Rows from block 5 of a small multi-label image tagger, named by matrix and row number. Rows with one number within an expert belong to one neuron, the router's apart. Each number is 500 + 50 x the weight over its row's rms, rounded and kept within 0 to 999. All counts start at 0. Numbers have three digits each.
Before each expert's rows are labels from the 100 images, of 14976, where the router gives the expert most weight on average: "colour at peak" is the nearest of a few named colours to the mean colour under the peak. Only what is clearly more common there than usual is listed. The data: photos of plants, animals and fungi (iNaturalist). In brackets: how many of the 100.
# router: router (model.blocks.5.mlp.router.weight, 4x512, trained with AdamW), inputs 128-255
# up: expert up (model.blocks.5.mlp.up, 4x256x512), inputs 128-255
# down: expert down (model.blocks.5.mlp.down, 4x512x256, transposed), outputs 128-255

# expert 3
colour at peak: yellow (28)
router.3:524516510544526503576501502493525490514475428538509591504510557551506500438584490472594476540552503495478502471479530469538534527510445371486434601598515584518544439364468463536566519470463433574530490474531522486496428466483517507504442480512397541487493521581497557490443451543358491433492554485442565428450590510455551468492549536443485448493472569425593434476488387566506502427498
up.16:488503495433534543493497472386457542495475504672509485548432455517560570442529452462453594549505539491504511463485487518474416574482495519471511481525502483479561529569515534446479581467475472440499583520486462467421495462512491525486488505552467462628607443565472464530490529484485540505405465455461555385450479592523519523543430510551512559521424449466482537464499579487549514527504
down.16:616517471540456471389543487522532541517499414506523553541513552520496527386627473530493511499516510469538492489518422410465468582443571474580533535527561477523456503470467569508541513503494432498445414482472519573506502518578539479456489476496548479581518583572468555484498447412512621446539512535503450445457517695413576474555456474533516492515479531447505514444576563517488522488531
up.17:465434521526570485466543453470473542635543516523386400514487512475489470562479518487499489545460558472436500438465525513568456520533471545506494497476524482483498484461491436515497492501522532468555468504560506487442593465619568500535464489453510553540522554480489493534419484463563533571481516441556530436494429511605530493507659461565498472569472484529418464466448505536463473414526
down.17:433414528563488490429457470644418567565473452436469574520515588480588369478552502453496563461466455578476521440446504577502501527499540458471491544503491528511590509524507511540416503416453481537548569577478447458535488486511562505425513553484579518533557568540511532447400503474444380494488490569529474471450457484518419480526447609522526513475473546483574421526592512519474501471515
up.18:501533499542466487452528429498533438523510593502544410563571439608401460422462481585529566413615439497614467487506473494488536473522435535527513463459381496426479628490544494524463449525476464570556572500444479541523511510441486559358558509461466682537489498453520458531503424529465496508611519435546474524469489494475490512480531405522466386529522476489557474516562505491515479421558
down.18:415537517470359447507504511455473495558411496486559473492498462385514551518541512525511479523533550508517414512418508478483486451546483469528514542486591411508596489506549553456562549432469493471454491539517549507473532484509596450533465550515439493572470485471460548521507541468383508500467498549401524595518502542466475433580438450483652488472572497526462523452472539519596407505527
up.19:517455387460428496556490504466448599560578458547514525493448526375521467482483445433537458474448476527532355468507488434602444471472519524451472462519509449486500425482548551449515521602472471548522440481528557524461566512493482507566503616438505508516578513434468418450440573438441381525509533403466467556451562575449539482512496564517494541527521529532372504522437541477497586459543
down.19:482528537469533458515545573465521411511514499540439470466529430514494506475499424436444524495497504451479464469493505477465548430617463432519451512473512544502495459489409441447491498425494497498440497429527498463440463418466526492520452490552482493455543517505490591539597504538541410455475566489399481550557450382527475466605453545431631588535539506511493413575534483497550488472456
up.20:513566423492509426540475454530543603503492538493488574530516465503449440452496472438562439487520465565433439391463457517505537508616479491489529469463508498514501519504510459481532600511507523486485487555527532449488441539452524475509498376501495444522477485512429502499485491503486413497422484545480494462488566407477651496505528494494487497535514497486500526501489515466516448449570
down.20:492426515426489447553566532576616548563551432532447478434440461479592483514547494466450593529570513552524527494494552449502506493518592624442511500490436452422507509457519446502493496486467502449501556586617452524534524539514500393502532521489498524491478404452621497490490486528568480520453530371491541535563549446499455539480518548446562500482581535525411562514512508493469529520549
up.21:459506583486502409501455502544488514575514523543563415492479490594485471515535509449479529555452525453524507435501417443557432493472458534476588480543462437544499478454433454617484365521561510538510418523564472508550542454417561548412386617554486555515520496464525459370461543562403410551484486511404444550434507628486414519517540379487535453522502486481442534487482559474473427589599
down.21:417457485461540529515440511584556504413438454438524442471493488464527496496455545577476396589596444475442506507419514509432447404442521504469502515568565462527547507455456465516434547590464459554512479470538481526529440544449469559499499442461530418536456562528492447536469481479483476422490552547511567498465390460553474480475505452514574463605501486488489505494476462554471503488522
up.22:537574506497469427461563479461477522512445467582481447482309573434621475518487546520496580595595556447591555535483656547482416574546495554461482541484454503427502526501583463488551570568491522473599461505569472520472505510466472507437530467492492594434477496560483517432464460481501427513583500558522546480464580360511529525472489552493497593475525490450503491566441605503456554561531
down.22:521545538474459429446524492506484501472526380515461522540518442394591540556573429588487495391516515558514505582599462542417531494480531591566650493514532471480539517493499400507549530506541385479510445520447479572544429483610531494472486422491586442535459559514523519424462538464600425445371475489548498518464433390486481439487539458549523563495466467342474477479525551526538499479528
up.23:450541650461464500493502553462535632415523734560515553462424477472572444522460513546498596480652521539477482498474479472483505468502481528540470483612497487476489536533483566598467514546510466503416504503485493483504452520513486432422525566458522540415470521556480486525488505480587428534473459571580488573494475523441534439500480473542553525472512406476508382488546593481478526455436
down.23:493538441466559520591507599468526418457520473436435504561503570553563474436524502516520467472439461479523548456441445485496548546567535445515507546431494428549535522483497469393469493539435533580578525562490495432483479538596499482551511426535552554547501489495431478469552497513549502544464475451522538587625541511499520541459383476472423577482485523528601589522495450447565406440505
up.24:457440485479477556483434519499477524488531529415504491528496483478454496436435517482523619484500563538479502430488447483526588435578555474444502481495486460476457406492532351426525452472518460533526419571593486419494488473535456468483524529423448506487494403564420506525468560486547548449429528571562419513516517451592543515533428503536512533549498520560525551434601523474452518461543
down.24:413550507477528511498554508527483443454417418417511520507566516446401515519568576442483505543558511521465510571639459515558513476644502488492389440446499475478441449518487505456495392516567476571416529492493499568505537484466478556518478510536514432503511451542423428394486467519470561428518492478398519497523585500490432510411436471473483508351525503488546522521484508512540496532489
up.25:491532468546485413532548443561604457495533448463482444455574519412445360551558523505466475458488522512478516514490570562511461472512476535519524490490492512477514484498467551476542479526478488585447469525480451523582482563474439486466411449503499570393485505539466474424383526460525473538458591630561491465515409504636571521494538490566530461509455598553482450476515518486525606564513
down.25:491536530505515433445606499505436499528373509509492505472566478527423513480517459405471359510400533535470488537493581429485429510506475525465412477458479533510509528478553456403455466555495461412417562450503431465482522447510471574511511450456458471578486483519482505474550454552507524449529477467469499466437429479554443508441566544483496513547535486434491530559491373526511498504551
up.26:478430415519516500543437612479559407497515600532509589544502396541503586612439538473454440486477465349459481561521456478426466470435472460465448510476443558534502480471462447527454436547557506478523591447446569525600520560499541455466444495510553537405483476524497474503509449547515449519517458417531559515430449557428454518514479509445520498506534483478420495472468586492560441565521
down.26:528524495415522494559478473477518509475544537434538489468478491563475440559341483439413478570531535416447535559578508466439468522486524488543437452536448595462478560498540551542519491404544560514487444563533480521424476453488401476539504430485464521517533490521547555406519539588476538592465521541474406449420515569495521441537588495501508573473656473451466409537504498577442561454537
up.27:445475517521476511502527546477392414491488468510443531465459445624477583560449573563527550542459464487521522523482484504512473514418535476486532520502567510490504519435521516508372540540545495439535496581427495536551493523535387490488496352500455442762513542542525556558700521549442417555556589503434601477428465461572460471500383489504505525499524517513521514520519649499474460447486
down.27:486467485460532544455509497430557545520488468584521430464455563438539432491534503578464474524554504458508491395469515531573556476525409515476562466483498552490427505462400435432487522531478496475461540549591487482545521474521479485613493516460501503543462544582465544472361499480468447476484495478588409527528493477445433463440506538529541576506467473536558524526542495479536465463521
up.28:497498566484469413469456535506498612461550521538549451478492562457612421607553509501482471580387479541501561649483444515470423438439505456423537537523502471526488502549609512566437589508385524476527487520496496550428516501542521439357432469557465455425518476507459504479537434567478577524531561521422459479461408561416429542462476634480519535569461549468527467473566514513625481484528
down.28:473470422523558595515573455600559399546577569550395454539435624535553427514523520545452465442514493423528552514442534479513574545519496575471527516428457613568492497401407534516488453538448493478638468524519438567409624485491459588464374484525529493488552501529527498489480495507464489608447490509507569532379536553505435563510523540571470479590460591528469508532446498431486513496498
up.29:489545432482560589457523511394569556593450499469480526456446555488517492512537524597498441557488522456536527587571473396527430566465497509485511461433462486448404442493477542491472495562533479454452519474291524567583471475489514557502500448485490474578549464473462529529426463444621482436511460536509465510575513559458469504545405435535426543500530536492481525460543524513481482466502
down.29:477485496506539500537457504532582517465599535441506354496455543517517477523478414455476415408520519465517522409479556615464509551504522593508486521514531553502510490500469499514535477488507543509519490419460495404560505522482497560595517499478548479533443404544619464468427481471478475475547593557478599541396450462507340524414503411492490478504524472484428498457465509506590470483530
up.30:501542516519484482533514486497572505518445503437507512510521479458417464521423514445461381613453549524516509498531458493531455533469578507489558540493527577554490471521496432373467579521459496494560525570577502616538547504423520500531512491491569465480500445371522491513532505509537534511428480514579519422485457558538530491492577506515524476508494459457455546421530477509519494493521
down.30:601522478475486491455611547554524491504504467446551448452526452504521475451389489523446657547518539538458547447530504410550505517510535471484500529493458595553510501479495472522463469538444519431480499507563473502445436430483475489476401516487494469468395519413503460567420461466488463462485511451481488527567518545656474465462451405486491499577535503503486527506537494434449425549484
up.31:472514495510561482471408595501494572561418484498503624471496543503542523456497526490440513598486434452415547354563486458573461436454531535463499436608492490545543464531503504571550459456510436520483463546505511533493467537524518581496473501473469466508476471385508528530505471658458446491491614520521509519437467461519526495476499551452459495520557570517557616552571639560459519519505
down.31:522477494514497501500490551548552397549448591435643600410610417500444507482454476412491470552576525526510519600479508574475518486485441497553523472546572490462578488423470484526461463498524477496569461484442464467520561567556544475575468532489512543578565571444590476496561457536529467521628523525493518515493511426474532567514487591497459514468420537553529514477517516496489568469507
up.32:519423540440521580454563510541513503489491560522447451474489453529484518531499549547399513515507517494518452500499601516498579478372563522481502509539537474471478531525513542487483463452460509457541481507581446522497488468487555463553494604517593484573528496472532515476500416499495567606388447450520529480531539553508500452554625516506485539541463403508490412483527445463470509488503
down.32:462504504507531545518530554501491511510524502426594571437490506512417451523539524485415520559496563504498513503486371513373468468508541504511527488491562578451454480484559434443498512467468549514525457452398542528591494408484648528534423607499510502567597451536607443438498489494446483496488482594482544596425586425525555442548507461474490511515492476547472387427603497551596480476510

# expert 1
colour at peak: brown (88)
router.1:452505558545490519518546531398411530481548475583491468475389492430509456473573499520562554506528512552518438635455441450498522464471473530496566479504572482475512504456530507575570488551459518467499507483550579599445516551500553488564578618462467429419445423435476479512496499524505577538534458442594588479526524466525529513539387517564534564490539542580462511479586662523553464424396
up.0:503516551420539477490522368439391552532513447519507348480547442582499454499468533476503452503564419446594526631433493531586494549429455540503547506591435507487523458444562465389551584607575487480477483494523568489502474503480381533471525553511544502590600538512531448473406513520496435495502459405556490413391447610490539563555523520458520483496494468492374526542507524517446451436501
down.0:539579482538458543593443495582534523485548582620432463468511490426493429507502482460426592465380450486432377528489541501452473470533492511512509610382566518564572537551485577403459557471496583520481528437503492541562521488558442519420455445507514505440536441478507527536569428481384573564510413531610467421505472532594547501462445486539427488545533528478516461567474495517493529498491
up.1:440509531457515546519487552557495511506445590473533463556571564529289476481559535403504592613425489469446500444484547479608557493511392506510490531516514469497524490483629500462567490585545451383516506602509415492449499508510395468581466395503488536473420468569411538445533568501478540494441520533481561478572408406519510437501491561541431514464437490509464480480480503485500443482487
down.1:470628421565557457459565440480445459500539480475500538558436520385401504387497581469463483424476467510548489372553519521475446465522576499494442447470425473524452525507470566500536486487507500550463451545474483452545548491526448458603480424538493441474451536604554499443545547428436557481503406527540449486438570542550465510597494536460499530592577543490515535555467412451492497418560
up.2:528536543507470539500561508544545538447516570559523558509546496515641526535509463530430511596562534469327486438500489448493476499517481488497503464515434597491486569502408529562461495429481548493557468549562480513490463605517552475461461474505513420466479543608398507489445460481507508516541393427585333464544366489434536470532540520462521583476484461529493607517533433509436463512475
down.2:449494423578554547530470538411353478528565509533386443546576585556519448485493537445486433542362508585510370521506575525532475566544465543463504462486564570465486511484482591581388519452477529565449542507490448501435509538471494525533528497439449517498429466561550429540410530566492398436446545492491468470481456524489511481579564545523450522450529534534613503556332476486477419518513
up.3:509492538478484479454538528540539561461467565495535451490524466521449505494449514524528494497568549490587437481503465455456381487519563517587515535465534531445535556447527608386436554536470501469472553528587515472421487488550503513461471473512498523511603387490457489516475479518536512519457437442534391480466550559482498435468563497492536424490483529487436483424420491529417519409473
down.3:499556497538542465461513454500538455477526543541545505417428458523475458505566483442522481418424535513609373398578415514457507549441578611626572533504639546488472486516472588510507624484446521469474531582425535494538534477495482493420492535608471560513486525575555458472434583480439551583491485563564580520513556601385524519545487462476471466480508488483490532483536483562488477602424
up.4:448637493482484431475565438539454507454450397486611523486581571534431428523458457521458523544551510501490468502448482466597408482568394542501572532398486497501572486453554467482502500507567497488439442589501529558575443446468425525498453618599481437491394529489496464575481537433493578456486426554605441501485497569421499420514520522523499544527503511525492399508549510551475484513472
down.4:447527462470410536474450572565477512431453565545516424633436518515444463419440460454495503566503471438428494519544553530451422529462548421550516493456414572528497489444526507560460471640511466498382547542484489506426502551548568516584526535492503478602554441470459634548400499430483555507557495506506553489446503396533470523482537496454589604489509589495505524494450549525428553500529
up.5:526497410546568467447331465511458455474445474500561601545466413489482537578555524469491583451564530522514432372461519501436416494544516537511559483480606526522489529464444606504465504487489447497539516424468425461473455476558482511561463489490455557492460547494583522483544532502569485557510398466502504533514522532444574493532458566525482458584461479467473572537572527484527517429475
down.5:523502505479506500609460563526417506503403540528513454540506400494538462492491584508561471514480481630537423519542550457465499501561570498541510462481562521579522512453538487505409435506560607428493466547474459487442583463490448559481459529501544378452502581515457523560470507497543501450484480508513515577535520527677469520448490522492519489433541400513567583469433489521523477526549
up.6:463526513472556523483525509485522563549503518483475447531543600547559408506504466450493513502526488519551479525455521473494402497532510487484487560534503559509512412483661502486440619515485526469534498489548521417642429554571576472515561458473503532581503588469506541468575505454501538503474546492493412529437440523515562485480524451465494439503513554525447560608542466542461583503465
down.6:488484403547486554528515519460544489464578601492493435469511556573550500463537399438580495511456555424555508541438454430527518520540548488489564465575408541378521407480587473373536554373421512431453573407494517465543544522476520519488475573462509509504435578457512574517475575460450482544525523503562415478495499485505497518553536470504518438566479568501480460499549570435457520545546
up.7:523475513449532482508421493556502637518457439482561449564545522548477485512508512423513581516402478486431514509492402537415501546568515462444491526491444581512487494507457487522489598512501500496548521520498479482478495558572522556541520425442499502508517516587512544550507472484496543502575447513478415534547474519320561480478546413505560517434477503458501516519520433517484583480593
down.7:552509417486547526566446543523569505461524563441480522533532573495402490471512497591406460569534554563456489394466541527432536482476448468585429498550425500487540450401387655402495461510478466464529496480537461538559545505418577450504471416491605519473527515491388525494459477522536545463432469513467438529498479718516584506502528553480445502521468491414441552468482447555456387407457
up.8:508527465505480555481482505482578555578499554468448551569408476405508446546459526650453535573465533569517488580500520489477489513472489484523513505453472602576579487525501530534482481568536547498538548617494564516582443487520382482556479528596513572459435479448563470545519556552481496430490348529604504582494480477503558425607498596523554488531551486584595450508531615502482504503493
down.8:606422437486476478505484489516507570488563480572455582428475501540618559513505600541493524523534518580509522449576509471498615481587501435481458525466418547461490490479435509692489551449508520500484468555567532553440600482520530562421341476488482550455496524537437539458451478416497468489504547495545521573492463475453394458520444474390513463516518540487503461538426442611499458535578
up.9:451557527533476552545453441550594487501483581464560540521386485435430558461426572540513381514490526577448532423483518530423538540518550513485506445464459584598552501429484486527595532544549481504512472524452567412513486514528425471566484503510514560569462514541580467544413493490518478537408547481451409537534553488601530490506537465481448494538513485485423585457506621449494460513519
down.9:494534451519495506479503403579450463534449602570394482521496531482520408472542496487549509412529509522470442580545494435548493532555396541530513490595496501463524555447447628399507498478514461457504625513482527564467574516482577539497463490473590470582465473424561547632485513455366513497426562491511599473425373576486482528533392453435574483530469417473508567456488599539527394516498
up.10:476449618558424564477492419482552432519526477557486530442498510511512468450540542513512453503535513462457597580536593546484610539466454528497396539525474514526536479575549511490438471480484527576463485506512477464465523515532503496576487586433516430532467473554491471482543495457532502496536526474555567470475467492476533511516496463512457475472498565462588554541565477460518363531606
down.10:450543463423479467546479513497461487501488513508553486549458531525470514509483554477462477472463430391548531305517530415415517494578587494493517607519462511409503466557528552458527522627516552510551540545476570516475601538553474450534514524510491495535533538528561595455457533519513469435474442564478506491638453545451483601451516600532474527479580462450440466481556565510565499446452
up.11:534436559483459471518497524565652624384566498480494429551478508515550502352524531462455536472506484419442551515494505493494521472496561511506569500513441519558508407433429448489487493478579521505563579489441437482492537449504585414455568489454568641547531416404564529455481403521565500470481525494544532580432446456474454531483488552467459488523498600461499515491522425485511466489560
down.11:498453480520555443467471478555558449430535491448419469482527476484609506494526447480463505597466375374521501568549430533430574435517524416473480485503579434462466480556469497693504475460501535437444463491562490525488541484434507456556480542506502480591517444463505526443596518438474438435466474509521523444520500455632495565512465448511567567443488452491469463472488460580473481447478
up.12:504453455495519441507482504537480419478473552517505495537396500551547526515471552567562417565575445500619486371453540514557471512475447469481473531526533430475538636469470478551562525481528479541578547534439547508610520524527490496500439398531523522532459519496529441502518498476477566491433488500523501509574566567438460434506489498484567492558474551443502511490569517473507517489581
down.12:561513424462580408391495431423495493455524587416484485540579483499489560464530468463498549432474544514470531449440522503529489444518470521503399403519530547541601440474545494460472529524473543481459476462454515467477441476555602477517572474512523459558459481424578514487512557509454436536490430472453466537606473421606559532476504528442393456470599500492600477489460494504526450591537
up.13:551515471559570507534503427488493555560475503543525515430473442541411538460432491492448509492471533547443512457421503478467491489529557465529477519471529531503493483537437452432499397551487489430559546512559558492508467521533481549484443379564542498501579522369533560549541513496548466524485555523618531442498540552541457491442458534546458501532533494532487486464558468549535584477557
down.13:617521502564535490444568418461521470498480558428511492476494482599475469476545498510608493398434453438445582490490448416596558569492469506562498572553420492494530596484503579477543469523606461342547490493423545482427468453527580435516403537500572531442499534536561589549584451574526498617546507458496539535516479511433504497484562578441601438603486518490425507471472523525479505506389
up.14:483550530478460407592502495448463448467554550357482523495495568497582605461505497550568624470559429453362508550545512504396499511494514504525513488450462567405513444494441424472365520540555489479473511532426524458540517513580466492474376544512455573468491519529456523506361520484510434452517547498445541520487490561586530531526526466508524518481516450474402432494567420526454584505478
down.14:468518456477494461460518605582489435457457493442513591476471497481403509472505523451411477469478541500439522519535571537462393519546576533426513544581526488478549437540458533444499468500547514467470514462512521495507525545505596509484439460466569522421575497489480442603506555465405494476480459527507467577461540492415524475574482518486558503494488471473442470474504467610511506523489
up.15:544514492535614467504570511479557577448497610558543362570546493452521470536503476524505480559582475483478579541490608425480481451487564525480441490457425449532398518465517509494546546429467467490531444518479640458527475579497502555528462514552518541488484515511640453516523477470478491490349466532379544569495501375478503507597442498473475488559431554532479446428565531440562488489558
down.15:564604521534518494448444586526432472464551496431470482448479533434491499438562560493510505527469523489498592566569552582554503567507493492557565534572480537488529551550477499702630567471486544548476603540593511501452523447537553558489490443479574607537553562466516499534516523579455506483446494378408554412430472529503545455589478453490469541544504506436544515535517495533462465551447
up.16:474585446579562406475515438513519549575536520518514520492580433494498582552470498458524531565517458538498463539529545519490482480580550495456479517522593503455497488523476550483415487490489547648457518494522476440415518478424435471452484400545536419546512520531513495470447486459465555462540440458493493499454464475454528520469493516482523508454591525514494543523501466487500439439595
down.16:509443463503455533503426478406489472499531496496561485462586446507516478585503504496546425497450500533490566422484434544479520505551465489453428666411423460516501430535494513456496532453522544573391437558544459520551556425472461485491452555547555516465456411503549537562515467578501509648509536511557442477561469568532527482512480578492446509527504500573510519548456500493624552550377

# expert 0
colour at peak: cyan (27)
router.0:491498420420518566507384561485522455462459602493502528467588465468548484443435499489419466452461521504473490417523503511496495540456526533530505517461436463489533562560552529503377478429427519455507475551497498457524506420431525484501543522504541499548566530481476515609582442510613490521421553505496439555480509523559534568517516402524461511457470373465441551473488442512455580492509
up.16:557506512449430521516463444473415527615479532494480516555511452489499477538423493563537512534480430428528504606464457443540539463538413495527510510542560461432481408563444490488578427464544489465461498509464504473458478462518555429579537608499481548457493480509591507542704515554592427493528520571496389431460437499440523488541565549461440485554546511456466495535481646504470613458472
down.16:487506415529558481541503461515552421468476480453448494573472476544502504577548599487562469455440554431571498557558467477536417527524480499575551572484488524495473527487527477534504467449462503454460554579459441580520533626444548510673471511516475585464469458513608452481381538565506479438524458497528518483510528484377547449514551494544510528481456533559489521475515534515477570537524
up.17:521535520406452508507523422547577554486524514539555465511510504417675516482488490557406405499605468433544556519529424610512516510422513490554505505491462526475525468456456537622481561507507507439611446513505502455481484508502555506485496405530470576585504616510531449590399447443545453548470467514509513470544387495516538541465504487445504562420478433470452521532500474558429439489494
down.17:497476456534462578455507545416487491440586522503568449535382520428555563596402380475502452519515555495451557421461469496506431429442454419492568515561554599476479533551499553497526495475582443489474558466434583478493569491461480516528477449606381501461463562465484530537475435443456441530500472621499521584479401536457432490529527590475505518460564512485489494463499569456447489589479
up.18:472503399497477497460656532489571454404476590489519595546420539518486458523504482492544497487485534451514521584475569566494506522465549471508490516509483474507526555526469501452523555473521469547524379506524452479530469561416433581432515511526460444498469478507442470458525550479424507411535486462521691560528540421474552544511552560522508446484542596533510495458504486537447411487488
down.18:446534524501411537459594484488505404432541421501595523512483489438479497509499521508543412480597515385475505484455520546393559565493478567495516456530496527525427452576473509544650515444518518464528476533490445321521498518507498505417599506451490445511562464519487488424544566522581510445463604487425504577460457499385445455517475480522477396441495571558691511420510563486540541505547
up.19:449498500505395462493517474516522544520433575467497487558356462466485449475489531499452374423514497622446546428504521557467569499486529527511460501372439443511481476535494485398458549545555564480497538553495502442437529490508510528462478471473449516439440450461511520444446508463443512498484498429448515445461536495466413518521560497496544517479497495544489521408431565505502604555438
down.19:452540531531556555495449490494484600532487426508552459435528528511537378528498497542596472492506471572480445484541568440508520433477461514553492489477486498501542637448480455504545476499476476438496481507414502434493563517547483536480595459482499440507499453491489525492464593520609503478494528475504527547473492454569520567444551485579381488504508493474540449590445517468513338478486
up.20:501608404626447466559627488553495511475523520469504466571449442512517535453515480449403501549513547526559474622511462493509534511416482472519528557570370535491582462504527382456612503546521510511445537511425564471491481510533560578496471535486504463456523446544631484470534450467451542557535401531594503542468527530571479506482613496491450494482487615533516523489507421491513416459445
down.20:440526508547525529467494533475441484450473421519512471458431454548477431467470488467486464572492410426544443476531458467481596499513546532509583465531469496508562475478486457497460464543466516527446465514502404499542485439513535505601512440448454659540475528479521499551699552521473499499552483410476486637541396438432493532453448502604624414478462531465420469576597512505524427526491
up.21:509529532497438539450526492535487570512438465444555499510509523484511564453477558511499490590459440485433409469549437557486393579485419478493456500512430446491488550531516443535475579532491453463535440472533466480518509443544464493479560542472499521423516492562389486437597465480619510476434474478464461483517539492399520459532505509565530510485459437501558512454509486508534505440430
down.21:435460544490507479481455519470531416488522519557482465392579542566520482464552481638458495523518516511507556492435625502471580473559520435465589491376481470433445578465555472567601494467528520535495472473459571485465541487429497492448480548459556580464587526495455427462503585493573490599424462534411483565426609491394552569523507484518495469474530571528455456450478513535619548514501
up.22:496516398520485530572370473456470544507469460450524558568565507468458425475502498499313532560532474488471524582439545469510574534492506477514538503447455549513506511471506527452567616516535499551533566487351520560534524511449492614543528535508477477478488558535496581531466457456488410498363488585493467521479438525498505464553529495516460545521515468446470504519402584525437578516477
down.22:490524505511493411508537434535574500573477530380462433550472517432470494458465473446561545455439532404444450485513460534463497475599485575503422478472531507538645507456417491457595585481530464541491512600544596470513496453552465482610499544457483577444549459485468559590538516491608566546587560468457534545538542528549527548423492429454502589496565545581540519486439515418597363505523
up.23:488558494508532441533609479436510457589442478515496577492492508478480520507511468499509480423520480508476523498535471455492452544508523481458505559488445480482492579515444492564473504562556500491515442466335494466476518541498474536443494511508481496540522476460509561505501496526518447525548563491479377492434507445429489463557518505512516504450537490546493567486432509507461562548556
down.23:521538553423492562552517530527512566506478529484452562502583654497570479454555500396471523470632529553515444560452531473450411490499509455500529550550522468508557585589407474589519524491428511509486518415554458420428448418429538519501483384532500489465430456493491471452626488536494478376502543488553491498468441460426557440561498482452436577509403525512438571504520541478548606545545
up.24:491484477475552513462540411594443577594522543452540508555566492453491414439483527547664428489575490516467496460461353545521620516559444541481480519527477492487462543472457580582450479422575528483492563508548503414499474517427516496428516464469486600519535493502423535604651524489466478468471469484522436395451508523465619462527502575522465467567509528503509479510592548528474658506475
down.24:518472464458508528564516480527544446528391415486446481568495516607417513441481403451489517462558491372494516607467534475544444485515484459539495527427535530497543542465507637479481568501441413533507567456472510495408444495582527454529470466417461493435598507559412563447449438522512562437508463534560538580472522632437469470491541469452516521505496552526537453441529469461569415486476
up.25:575480475406601428524475495440555513486500516614514499498509456452563527509506567455522505514521504477448509477515523445456548480519533465500456469449473489544464482569397488474474582453598454552488504534487563506456448526433469513504513565480519468613485521491460480517563475675529601600554569435499621480487479473384448521496537476436493495477496548479485603489489517500473635455508
down.25:520461407503599546490424448451447495532487487494596504535450481467558512480415499454500524518426604594479434495474537536555466450496450438512463526459585522546521462523474426558479484429544435485512498571572448447510471498483461504446503474514486565509458493518518483539415517491488493536544630494475501478606430446611462568572379472482631534469498436456512489410439442572495533525502
up.26:526524464463510561511488516514572492405519417489491565557511441482527457520436441503395429530483574544525529433536487454519547456587531551514415450477499502494487489465568493597494456386449549574514502462479528609591546520478456544467487516592479419586505579530423500530518471481502522571554456445501453492405510501569522499592458511529458566499549489450434555487557521515557480433395
down.26:518486507401550549473425554490487544458488464531545599524496513479402396547490375545495580597516468448514602473576449512466528570401555480574412465600551549433375550406486484513487609401485511518542475459503427512476466556498485528446525503485514554598523512458538512495408472533505504516506617509534523540460466484546528495406481503575510561464537523494516576523478420610473545527543
up.27:509590524533443494499507469446444475562549485549513488451542516492556430554529498491508568575552571436536509567590570427457508526487497548520500577516406563471539469447526509506530456511507516443493424457495519483470549472482464497432607540571519557600414450418654552464537503489555489472512456504568484475411502455455530507504514499492457589407505549495452478544458438478417543462518
down.27:539482490551539585487453503468531461445460444546537452537440534521657549500419498558433443534442503401511503511511578548549467505471489529523493556481543601459561478479527479415535545566493506510473505459503363467542467555499544490546541455574572539551483525497483510502558481518438483466487485460508518477502558441551511456457527524506431582497447494511504557584464520532454460496531
up.28:485476490545496484477422474504510583520532366506450573531466474507442513552508499539563522461507507460466515480503486467439588535592520480426463501554673540452542627448482512449579571541486534499563509505382539442562450474454472456500538485537484469399499479543571485456495503535498522492571506503513487565392583537538566472526464511582440404508457449525528516476483519515452481483563
down.28:564534494533535467516513461576482504596447628488510469484522438494452493540473535486484457443496559597464462507485479496490492529477440452597444508462515533534616448532469516582419452460536469451529473419446546477570505447500490505465541517520507522483555508469515569532436504513438485456502519458475495471512485537439459358450523450444478455555527491534531518438517536487473532509542
up.29:486526511484609458482531500507419477474421507521562508529527508546435461504540527479502567452513527535406539514434516450533623491523452501497502543540455437546494486531306515415494401465434475424479478518533530495552547490563470465531525576514452494574543462408479497567450555557503513468554521433489524484497557485489409536550533476527596485518480520459552481506603456450441445627497
down.29:454531490504508494560517514474463460581428439503585618535626544561483568519460469514487521529445503556484592536447445485645489497515497418479516475368456542510621485355507466565435436554484392417490477533466461494490473523498522457574427505384531531500494437485450507530516456506447439423402487567515440413487558456621573457495464471554574540605496555513514401588429529522533465539516
up.30:479564440438494512529493547499704463493520458414371512525373471443630513509524528525479525492621451393532566471534621453588506498521520517489529591530521553500542418480542433526527604564500488486463438499569529435583490499499503503471491517439450465493562520553501467530492464539491462468478499573563462498493546583444511473465454496481458523503379601441437445587470526509431432545532
down.30:513602488479454536536520475497575620491500465452512415471650489587546502481532493546547498573505507607506504497542629476518432513514502439551515597502488482455499528476515544431516488515476514577484538545442574566493496480463532627526482516499610595598475503486552540484505524535495462476516649492498547470448486533489497483543482560558444421456402502513444446454521483468504474467510
up.31:492488553579551515504495557479496530560622397449467537467397497483503541534565537509386467491477477439487660568499432487553475473551434527456554509496525515538504538519466502498544461529544528445521508508544493550538525525488555487420516536472495527628429400560548477475524495525477534558535504389417511406403561469571499443602540495534419534480460555503482521482514485517447467506528
down.31:579551466489426497521497452522531397465573561418447455438460428501484411499492630481542470519468488416537587514547491483593377493504503480549507609524473515401472543436535485500498620462468507471487511466531488386557498443555444521436587427469470387462498564509539488424612411467598539483529440576530468564505507531502494380478401468462616493468538555463425470534510520571503443464534
up.32:566512409501465502507539474503467491532512500545581520548483496423511510595480517460563505544561443520483487586487557508490458514504534552478381551477443514486483520522479410510525528501575545524532500515515472518525436489557426520452548416444545664472570450520497425567611485455517536563565484468364445502425517449511510467533470490516508474380562490476544502425525535434482482508519
down.32:555564456629526494587581462570518565400486481451486400512447440460419509553548450477486512402407497457488491442513475475506549534490476481482472431575579431589525494480577507514515527501511568450525539463566521560505489478512521479552466506521496458537510519525559489532448567539614529551569441508532571537461501534550506444566464525501484512427454537554445540471562495516533436501559